Weights of a small self-supervised image encoder.
Model: 48-pixel images, norm layernorm, activation quick_gelu, patch size [8, 8], width 128.
Data: trained on photos of plants and fungi (iNaturalist), 45211 training examples, 57.8 epochs.
Rows from block 2 of a small self-supervised image encoder, named by matrix and row number. Rows with one number within an expert belong to one neuron, the router's apart. Each number is 128 + 32 x the weight over its row's rms, rounded and kept within 0 to 255. All counts start at 0. Numbers have three digits each. After the name is the row's rms in percent of the matrix's.
After each expert's rows are labels from the 100 images, of 14848, where the router gives the expert most weight on average: "colour at peak" is the nearest of a few named colours to the mean colour under the peak; "peak at" is the part of the image that holds the peak. Only what is clearly more common there than usual is listed. The data: photos of plants and fungi (iNaturalist). In brackets: how many of the 100.
# router: slot weights (model.blocks.2.mlp.router.weight, 8x128), inputs 0-127
# up: expert up (model.blocks.2.mlp.up, 8x128x128), inputs 0-127
# down: expert down (model.blocks.2.mlp.down, 8x128x128, transposed), outputs 0-127

# expert 0
router.0 137:005000117146166160157155137173151130166146121108124161112129101141149111142112148120121143099137158059000053051106116098105138131117139110163144146146139126140134103149121126143139118136166107145158165106136112134134155148120125123077145128129141109128131105138113146128099130110105129140098094113173142152172131118128124150124119126138117132131138090147146157180156159133190145170118
up.0 084:135180150107092142081096122100085142063117153098135124157136151066130121149150129077158115129107130152167149142137146120155090119212091131129045154101120129158103107102097105155088165140108194104125096150153151117130149099131153144190070145150045188161129144154121116137100093103207127151191097120176134160105125144094163100104201129139086114120147102111105201142174133108078138126118
down.0 077:211137095114053089093142098159082193105120107128131153121129142097119132124114142069095123141140189161255200148174096109135130108137094129111132098150146126158100087130139114132144131090144173150130121109140113122124132119108117108121135154136123127176145134134104112139105119120132088147108072131098133179170130153123097146150136072134081086104125114106111149157139137072173173120072
up.1 100:146168143095071054103101147158090153120091125178161167117154149158094127152121125051125139120123235150191185160155110099144088117132085144119148134091142120150096170136106103163140113128108170110121086121120118074152086108138127080114131133143093162160087086133175117155196105168096148122187114056054143120126116121192114116141177160131143101118105109099134189130136157107092146138132
down.1 093:182108144087037048086123177170116156136112133146140115096140137121111105096125139113092165155137237136255193116133158102142120165158094165046111116086149104145107130137125128132140090109127166091129123105125119100091113138107129078118152108147103139132100124168107139120128137145140127113141096077109109123182164083158125141134095133159173088119124162140128138083119175099117167159094
colour at peak: brown (72)
peak at: bottom centre (58)

# expert 2
router.2 078:138136130148067068165085191149140159093101192190220131128121098176102122147163167114131161153095114186118138154159110091125098120118103133097111153135129089156108148124178106132166111116062135130145118188162102071091122115144102107129157146126100135140052109120127175160144095139150140163090123115123181152144093074181124097158101112116178110099108075103163066149111081166091165152142
up.0 075:113116176122179166124151101154121167151174101147100175122163133152124156166135159041095124143143110127150082148158142144078134056075175106129192062121164083181065090189113085137111179101115139151125134145082095086146114075085118146103143145158157111148127056136157141097122100157138144127132080079143153144126102165110156109087158104105100093133102090089098144164144130077155180106126
down.0 064:081103127105177167122126095185133139175175131143090127126177110212118120107169106135117123141105089135075093140129140105103113100122171063050151157134136108129062125153074121119159119146136031165145135095137184162125075158136139194136148093172135142158132121117142162100126121123196069131139106069189139079114146146087171104145101185106158115126145144135114169070115130116099129128128
up.1 099:136117136087135148089119098165123140143146172079086139099133118126126094140150163157127141159184088131090095118124133163168124110142117098156172057137112082130093070143097106113157212110106119209104136124130130165143168108076118152136132150177147187139144164146108120118113085182103094137087152192180170192191166158094155104127092096167165117101147123112127112095039105172169143120119
down.1 081:089099167078168121169124107145144170210155117145119095134173144199104067159153092086099061126139145108129102170141159093134099083130199067074142121097105113111070154148052118117182121166131077155110076141104160195104075112141120143136138107138150150094144158114183148085133133193149131126159114080142131121108144135107131120148122182101155094133168130089164156107111140125105163143141
colour at peak: black (78)
peak at: middle left (32); centre (30)

# expert 6
router.6 073:116099140073085094096123245154135120198099149146112140129136080098138123094064149157096106134173153116150149114136154075144129142150124129126196104143153121096082103127111165127187120087167092104134089070097127140138135145147113076154160083148121145125142141120096156086077152161105066141169117153120114125120150013108147160117088171123140115146119155152153178152158134093162107148076
up.0 100:121119148159150108152120093118121159114165126126130093134172169179087098178171122133145096167110111151121125165146098154141091132066160095142070135060122124167138129133112090141117143194059173176100098162154187094111081092129114136085092158158152148213100119104157142150153066139162189152083092093185140171149118164169125088126185162138093090096137075088114108125131132150115158137158
down.0 085:162156100140148145146151069108076117119188142111130160138083161134133178141162119162149100137137096166098104143132081206144108157086087102179111138181104128167121118152070102133066138099100148163121175124149101061146152107109099138123065162165153132153105077112164110148155082129130110145082063143109102127164083176103159110129184135064113139162144147053100180164110083159109118106099
up.1 097:094119175197165158141128103145138151091135143172139124136168123155157103165159153117165157172095064097043092159145113146164101160100170117132095120129110091157145081140138101127106157169095146174122120156131176106057087071096125126082126148134084112180096086140133167081074082140153142125086147112207165187151149148187146089108113138100164110086138087104144099106141129116125155156179
down.1 092:181132146123152162148144024086074149134133172174111137167102164147139153134158146129176088157105106136095090136108135189164099180125120140073171167125087145144112106164092120126093130099135142147150127145121135094104181075132137142132087134128081150121129157112115103104109085127172104112123085167096137171098098181094181079115089168038179121135150177074135156108073142119079129137176
colour at peak: black (67)
peak at: top left (44); top right (42)

# expert 5
router.5 096:132148224094091114052087158105159152129148094097097109066157109099125091097088132119091113100146147102196138127146168087103180153144185149131159131124158080157095118120114100164197115139147168147173105103100149167130077094084104035089123107131114107115114126161093102076121134146093109082129127125154099126136191121104173143109110156189108093106110125126120159146172162119164176149127
up.0 099:121113181137151088118142116127124164131163116121160098141146155158092138166127123168123108140130099156131107109167121139072119113053174084142106138035117091182078079118142092167125137140111184175094115169154179120172108105082117117082155149151169107187138112106169137156185113124055160143089098068117163152148115142145120112163164137151110089061104076085128116197140090141176166121127
down.0 091:111126114143127149164154086150078125156164160127122196184109188152134192143146091095186122149093129197097077149064134217130129122060129115153107165110114114171137121165116118121045143111120155122107124120107102087114087106144111185125073167148115129136109123115175068138135101102121117109136147081087104156137123202122159117163162087104124129076149180123074147124095131100097095098111
up.1 105:121101116130185130180148035104100131132162123093157123156075144157157138134150122169113128118121128171117085138137131192081142110054125070210113138125045144145192106179124120153098173120096108126055129133173096135131125147165140209123116163136163126128143119104139107211138107065110151137114159135146216138132096160163101117163132101089141137117124111121106139168115115120169125144140
down.1 100:105084121156149134216187106137090156121170107120140141149085161106101146119169110138160094148088130143079081185146114201148137129045106124209143135101076136160163132151154151192097143130064144116056121156189071097152120106150104169068074150138166107121131145098127103165135096118128157137159103108116155143116085155100088133148160091096112136112152100116085135114099138157104147178137
colour at peak: grey (77)
peak at: top centre (37)

# expert 4
router.4 087:207135107078084134075102046172162125127169157082094122120099123079142143123126126154098117146166217182207159198126104130158131107182118121078155123103113122098118115098095126112202136103125112175099105095091081142092132169105105167126126139134161177081182164152121112145148163144141123144153097162104098087136134195125132110092142123155116131146104146128076125130065128130140106086105
up.0 090:078099165114111082110148175139152151179150187137154142155137124155133107188184149169154120147122117107069054078157094109150090126116148119103161141052125113168095118095132101115109108126086174146121137137090171127136210084127121108115166135140153158187111108144134163117081088161129183145114078098123124166109100098183202095101100116168165094115080094089097151132104111143130161175173
down.0 100:111141151152152116135099191124152126138093123153128189100141104100114102150184104166159150135161108129037134077147114041163070091145120109159158124106117136156123104142148089061121136113105137168131155113129101133167168117115137156126157094141166126146141043194130130140127111135165126136095110128117189116217080072139140172090131141192096114136086138063151126161111125109182130178083
up.1 095:077122155120116077149192167150109146180142170145156185141132117173143115176131159156194109146112122133067055072147098092127072055120096092159186142095126114161084108099135104119087083119102156134122130142105149090177179087154137120105136145143131169180114099139161142139109102171095147130126106102114197154144093095200185110122118131172164102095122098099092187143106130133129147153101
down.1 096:115146138153133117156106193134146128143098109154151160117157095132105120130184114161178141100162103141026136084134120050128059094112116088160167164115130130153135069125142114091133113123101102148158164114143111137169171133122135178118164091129156142157129057173125144133118127108173110157088107116149195112221067079137136178098110122171105156114099103096130103191139107111165136161060
colour at peak: pink (31); cyan (28)
peak at: top right (30); top left (30)

# expert 1
router.1 116:024000099172169160141170119194155152156163137104122145126123105139162165126108146124105123130175141045000024077126092122125136110127157117144151138138160127140131094136144125122139100123157113144150133093108100142102151108111105138082163164133169115120129123154123139110114131126107105136136131137145119175136116151130122136103131108134127120128137102133121151155136118143206149136111
up.0 127:155156136165098119135120127176123129132152165184108213085114155134109114140148068067132154161107144127136118147129027130207120152149081119152176071143116131135146146169108119109106154129126140162115182109063109126119118072098127137160081148151102125109122087107177131080155091141160115100098128125079153126141139142185192115123168113133106120171131137117143214067103194121117121146188
down.0 124:117090158094167097119116140086147114155098165164163035132119121166125108148146085143125120139125171190164093080108170124118102135147142145128105111099082117148133185136153100143101168142087115087068086140124148123092071165165172125147147083141116105130117146129132170078119108150132170055187145113119112165088158092150152086113118155114215096136112166104180103136129160101115154194213
up.1 090:086121109121108083156163146177137141091117144145148176158142138179144192186138158127082140185125179142156119187146124120133116114102179121088123127108143190165136119153156119153140106173126156093117108124023127128106061087078110118114121192119153066155107124172153160123084109107097116175121130064077097175091136101141110108087168089111097099130125095099090153174130146062160139117151
down.1 078:142170156087108092144108122143093110170141117106153113136124146191146095136113103120114132109185190203255171151105123126076124081100167126153092122133098120140082162166122099106086121104111134136112127152076210080131031143125100101142113137172135114116108131079155126109110128140094137096117096118093093130163131129151128126148157191097127093084120151086137167180130135070133076127140
colour at peak: pink (33)
peak at: bottom left (81)

# expert 3
router.3 106:141062129138150165144098063124125144127105124147108077080141127070134131125093171136076115175141187169198138175172136161126143156127132162106134186105167123150149124151171104171202169135115127143109087107124085103066066111120086120070141098149086124146103128132082135152109111154158108132147071095152076132161176199112116094129142115099117098146073130088081152188149161090150153124118
up.0 113:137154116138066034145157195194105147150159137162161125147126108154155135151138168121118170147154108150086147121114101069108055097127065065122084115109110083142120082140100108177157132160116137125105109146164130124182120150104114129087178156133148112152100095133209146128152115162118145175091122107135206158161080078190119118118140117089190123083134087111154089121119096130143150134091
down.0 115:140156156184124117161077148161130153082100164141236119119143074117148120168113151111147153136088095220055128120109080093133084143068088114135092181149102095210169115153113103172149125183085141109123143147176121144168126132102095148107155127141136116156107105121125128127130100140150139140111155146107167176136071121158102100084078109087180133121122076103125069164147084131130158127108
up.1 103:140152125135067035149163200205111154149150146162167111142126117160150153141139174142098177155155112153102138122125113077106064093124063069113106117099119098135111094138107108174152133144116134129104109153167128109161110153111109118078198129134139118160094102139193154151155115173102138174087114111116203160157094072190125113122131106080192113084123087110141115136094097126168151133086
down.1 110:149161164184106110149080142189111164106094165142237133117152072150137134161109151105124154152101118224064131129116088096134083133057094103130090195134100097200158108165104111164129119173096145115124129138173142135166114133112091140105159128151129121168094100124136125113125107140141130119110144154101155171138083126160099104077071113073186110110127074089131085166123096123144143122096
colour at peak: white (41)
peak at: top right (41); top left (29)